From a checkpoint of a small segmentation model.
Data: trained on aerial photos of the United States (SatlasPretrain), 203450 training examples.
Rows from block 3 of a small segmentation model, named by matrix and row number. Rows with one number belong to one channel. Each number is 500 + 50 x the weight over its row's rms, rounded and kept within 0 to 999. All counts start at 0. Numbers have three digits each. After the name is the row's rms in percent of the matrix's.
After each channel's rows are labels from the 100 images, of 14848, where the channel reaches its highest value: "strongest on" is what is common among them. Only what is clearly more common there than usual is listed. The data: aerial photos of the United States (SatlasPretrain).
# convs0: first 3x3 conv (model.mid.0.convs.0.weight, 128x128x3x3, each kernel summed), inputs 0-127
# convs1: second 3x3 conv (model.mid.0.convs.1.weight, 128x128x3x3, transposed, each kernel summed), outputs 0-127

convs0.84 113:479566404539453551488494539504587514497473532468507454478457456476428542524561526584498413550550487488480502458521423485513483461470513523522441511559499543406465483440422523633466532496490536426445491559606521578412516504527478639460494459509487454458441555490436513493568455402482542489564426501529601501457583436502427496460566501399498501489597498440463551601475460540482462494454
convs1.84 098:501457418474467539628418547428455546509387454457520457466443415489466554455523519554551464466541564594365546506442418372494535530438554543494486448521530453507514465492499521507465478551492548566516522473584471509507461476527496501537512441427470517489456549494410520502496544534455546547424458548454451450508518497448488517499510459460491503511514542440582456610557494397478457349480
strongest on: crop field

convs0.17 093:462585495463457520473463514509505516460416486568504509516464543553578485498520429501509521563551460523483510477436391541507523554461511504499490517482485503428394517487529512367611458445397512472473498595555534449492487481419533540468458506569512484521531540459528491481438501477450503515523551452411405513464576453503577476414463543504497441591451545476418478417440628439577598424558
convs1.17 097:525502437526490489416517424460627549493488549426469504515469546473524455646467466447458549451577389569466532419571583477478501465496476518534594530458504546420542568529538466469491477496529482581526483450495471508499530435583437418538531513558530404465487466488568517474459472507496491458487473575543538449458423540409494464507486495430536579592459491531478585578453428572460463559468
strongest on: building

convs0.22 120:510512457577472546526404481507419447591483481308465633515541452455522507542550432527539447402470497508543497474422426409557522504396454519496523566475533521435516497517524389444519477528549437530445423529548499474530490497475532532537515464424481526545560564415486490499549602504494506507508442530498519509501376466518542533557492593504458490537519510546444530558464494421480512448517
convs1.22 107:488513448486399557355483461524522420533523404515411534367480438592515575539536506500492521444447592475548466452427480529579511575553530539483483419525573544471510504475574540550387432521523506444561527464626476478463558531408489522532545538416475523540536528486513553535569513519483502497495467418499566479522492589428421503470535423534455515420495521542526526526482495503473482515516
strongest on: crop field

convs0.79 109:530432437572517485518517495495534496542618446532468493566483533590547427447460464425472470609464537541442434520496499470383419473569566479473545475494566454474586563469442452385513487534523505540430572490564437488540529411512566417549498427515472500475458479445472487418528505501468475481519472451522459542526470413497621500473506529493551460470427488559534534410520431441452458417567
convs1.79 121:423526509479502493436564578529540555521445504522570485455502376501514418617512525427509546489505505543557474508542569529595511524506570497485556523437454548572515523408497525462495579560418445460544464390482491562414481498478459504574533517516372490529454551494437474538477586460524561447456496523526449584530463506548518460527507583591385410503496505525498612461504563483530497476536
strongest on: crop field

convs0.26 120:523466484399523522484477494425485480464520466575423565578527461486473465457447436472521527560416532367451569540484486416503462433490517548523581529444506494440486540557569497455489519473419488417487481602494491487459525509494521535581490644525466506620459439604533405474470510514475489433543513490529519442529568519562394439495571445575493571478552467519505496514533445525597545486486
convs1.26 128:504507502571528486514465356472517476493536461411520548462471568473483549596494498502527548521529375569502466526442506510529489439434408433351540497439578537493462533548472519485524460455506596506515508517457458441534431495562527616488564502512543572450541544486450510394459558496461539547520537504515490410446524513460571561463430459530545556420513455494527485502445508570422511618534
strongest on: crop field

convs0.0 107:512522467549477441510539465433472490527499551405405462535515456538524482496543447412563561528605496456488545531493472529520528517461538497442507492441557454416595525392620523471432537495485422595447550516523463486553490449521487550534508497543354507548569549466559489495384468579480568591545555484479414553447505496532498563485624436530547548489462558492496483548542544467485457524530
convs1.0 074:446422459461481439457465459487479452487542492498596512488459514507545508421608570496551491447475520561499562562466496460507517593505432550424529513490518510501515560431541547406402487418459508428562512527532504446462482614509501630497546516582513444506453433481484436483391454546600485496509539527627518527396511547547560423495544460474491507499517603542507551458548440458448465486504
strongest on: crop field

convs0.6 106:476505457494460450547417447518378515538533393459397519528443535513546534417426500453528480500467539457519530507453494464625521489507570533454474457506569531518582457485548507461533427474587517507521506507577382500488455441590535503539527425498455536496556495400441547501550533526547527510499435524503480496497551498567468399521513466539524542437549425611431512525382577579420501491479
convs1.6 118:499460504500460502480481547480461498553583528399567552461539446480427607519541465471547501539450479518501436561530413495492507602510444515517549582487556495495476484556515449540422574483421470369559497563476452525485469498412472497471528469528476463386543545503433418386581539450414509419527472506465488474544428486481525500447527589525599498408481503624531496463533505497452509427531
strongest on: crop field

convs0.19 109:556459492458534459536615578510589509431514431463464527512495531511485510493574583439527445569455541431446521634514451461570557484535482485525558508510535532524477464488431525541465466544555517517550440497524493495402483476480518570450565530500538539546471446666482585410477548575526495487568575532505456527479432573519485571515539456420561566442562529534547438569556439507499450518430
convs1.19 104:510534526575586442462447530440475506464462475547518467461420618453537598566420559480476424528533417452454443560540446522475578578551581450461566546497464531495513566483476483552529505450510491580541430602488433441525461508445459534439426502471445545425477515566496490569487533456607553456500593447493531466487582516515529448499490544563465466527396386514538503556470476466457499484542
strongest on: crop field

convs0.35 105:485468556557373537494451482444485591503493528417476588470553522467443532541532465503571516496480494556521469378517467396461582537481539480510554570572535540529425505509519614449415457465532545479476614441471466506547451502479526536489545563508513503479425465421459536526485521427424588593552429503503591529600494574487509518566475490508515553471490579587475464517544456554460475467444
convs1.35 099:524540503465456621501509475589530485556497478498459501475636499510548442464541473524572419452528529466484550582482587518490484544497440425415578430556549463537445457610650543477435501497462563501499536481533557571472477520502532451546487512480541442479508533508570433544556552590531448424478545483471484547525437469489501498575503524566504536477543535505463461446499607502562599615504
strongest on: crop field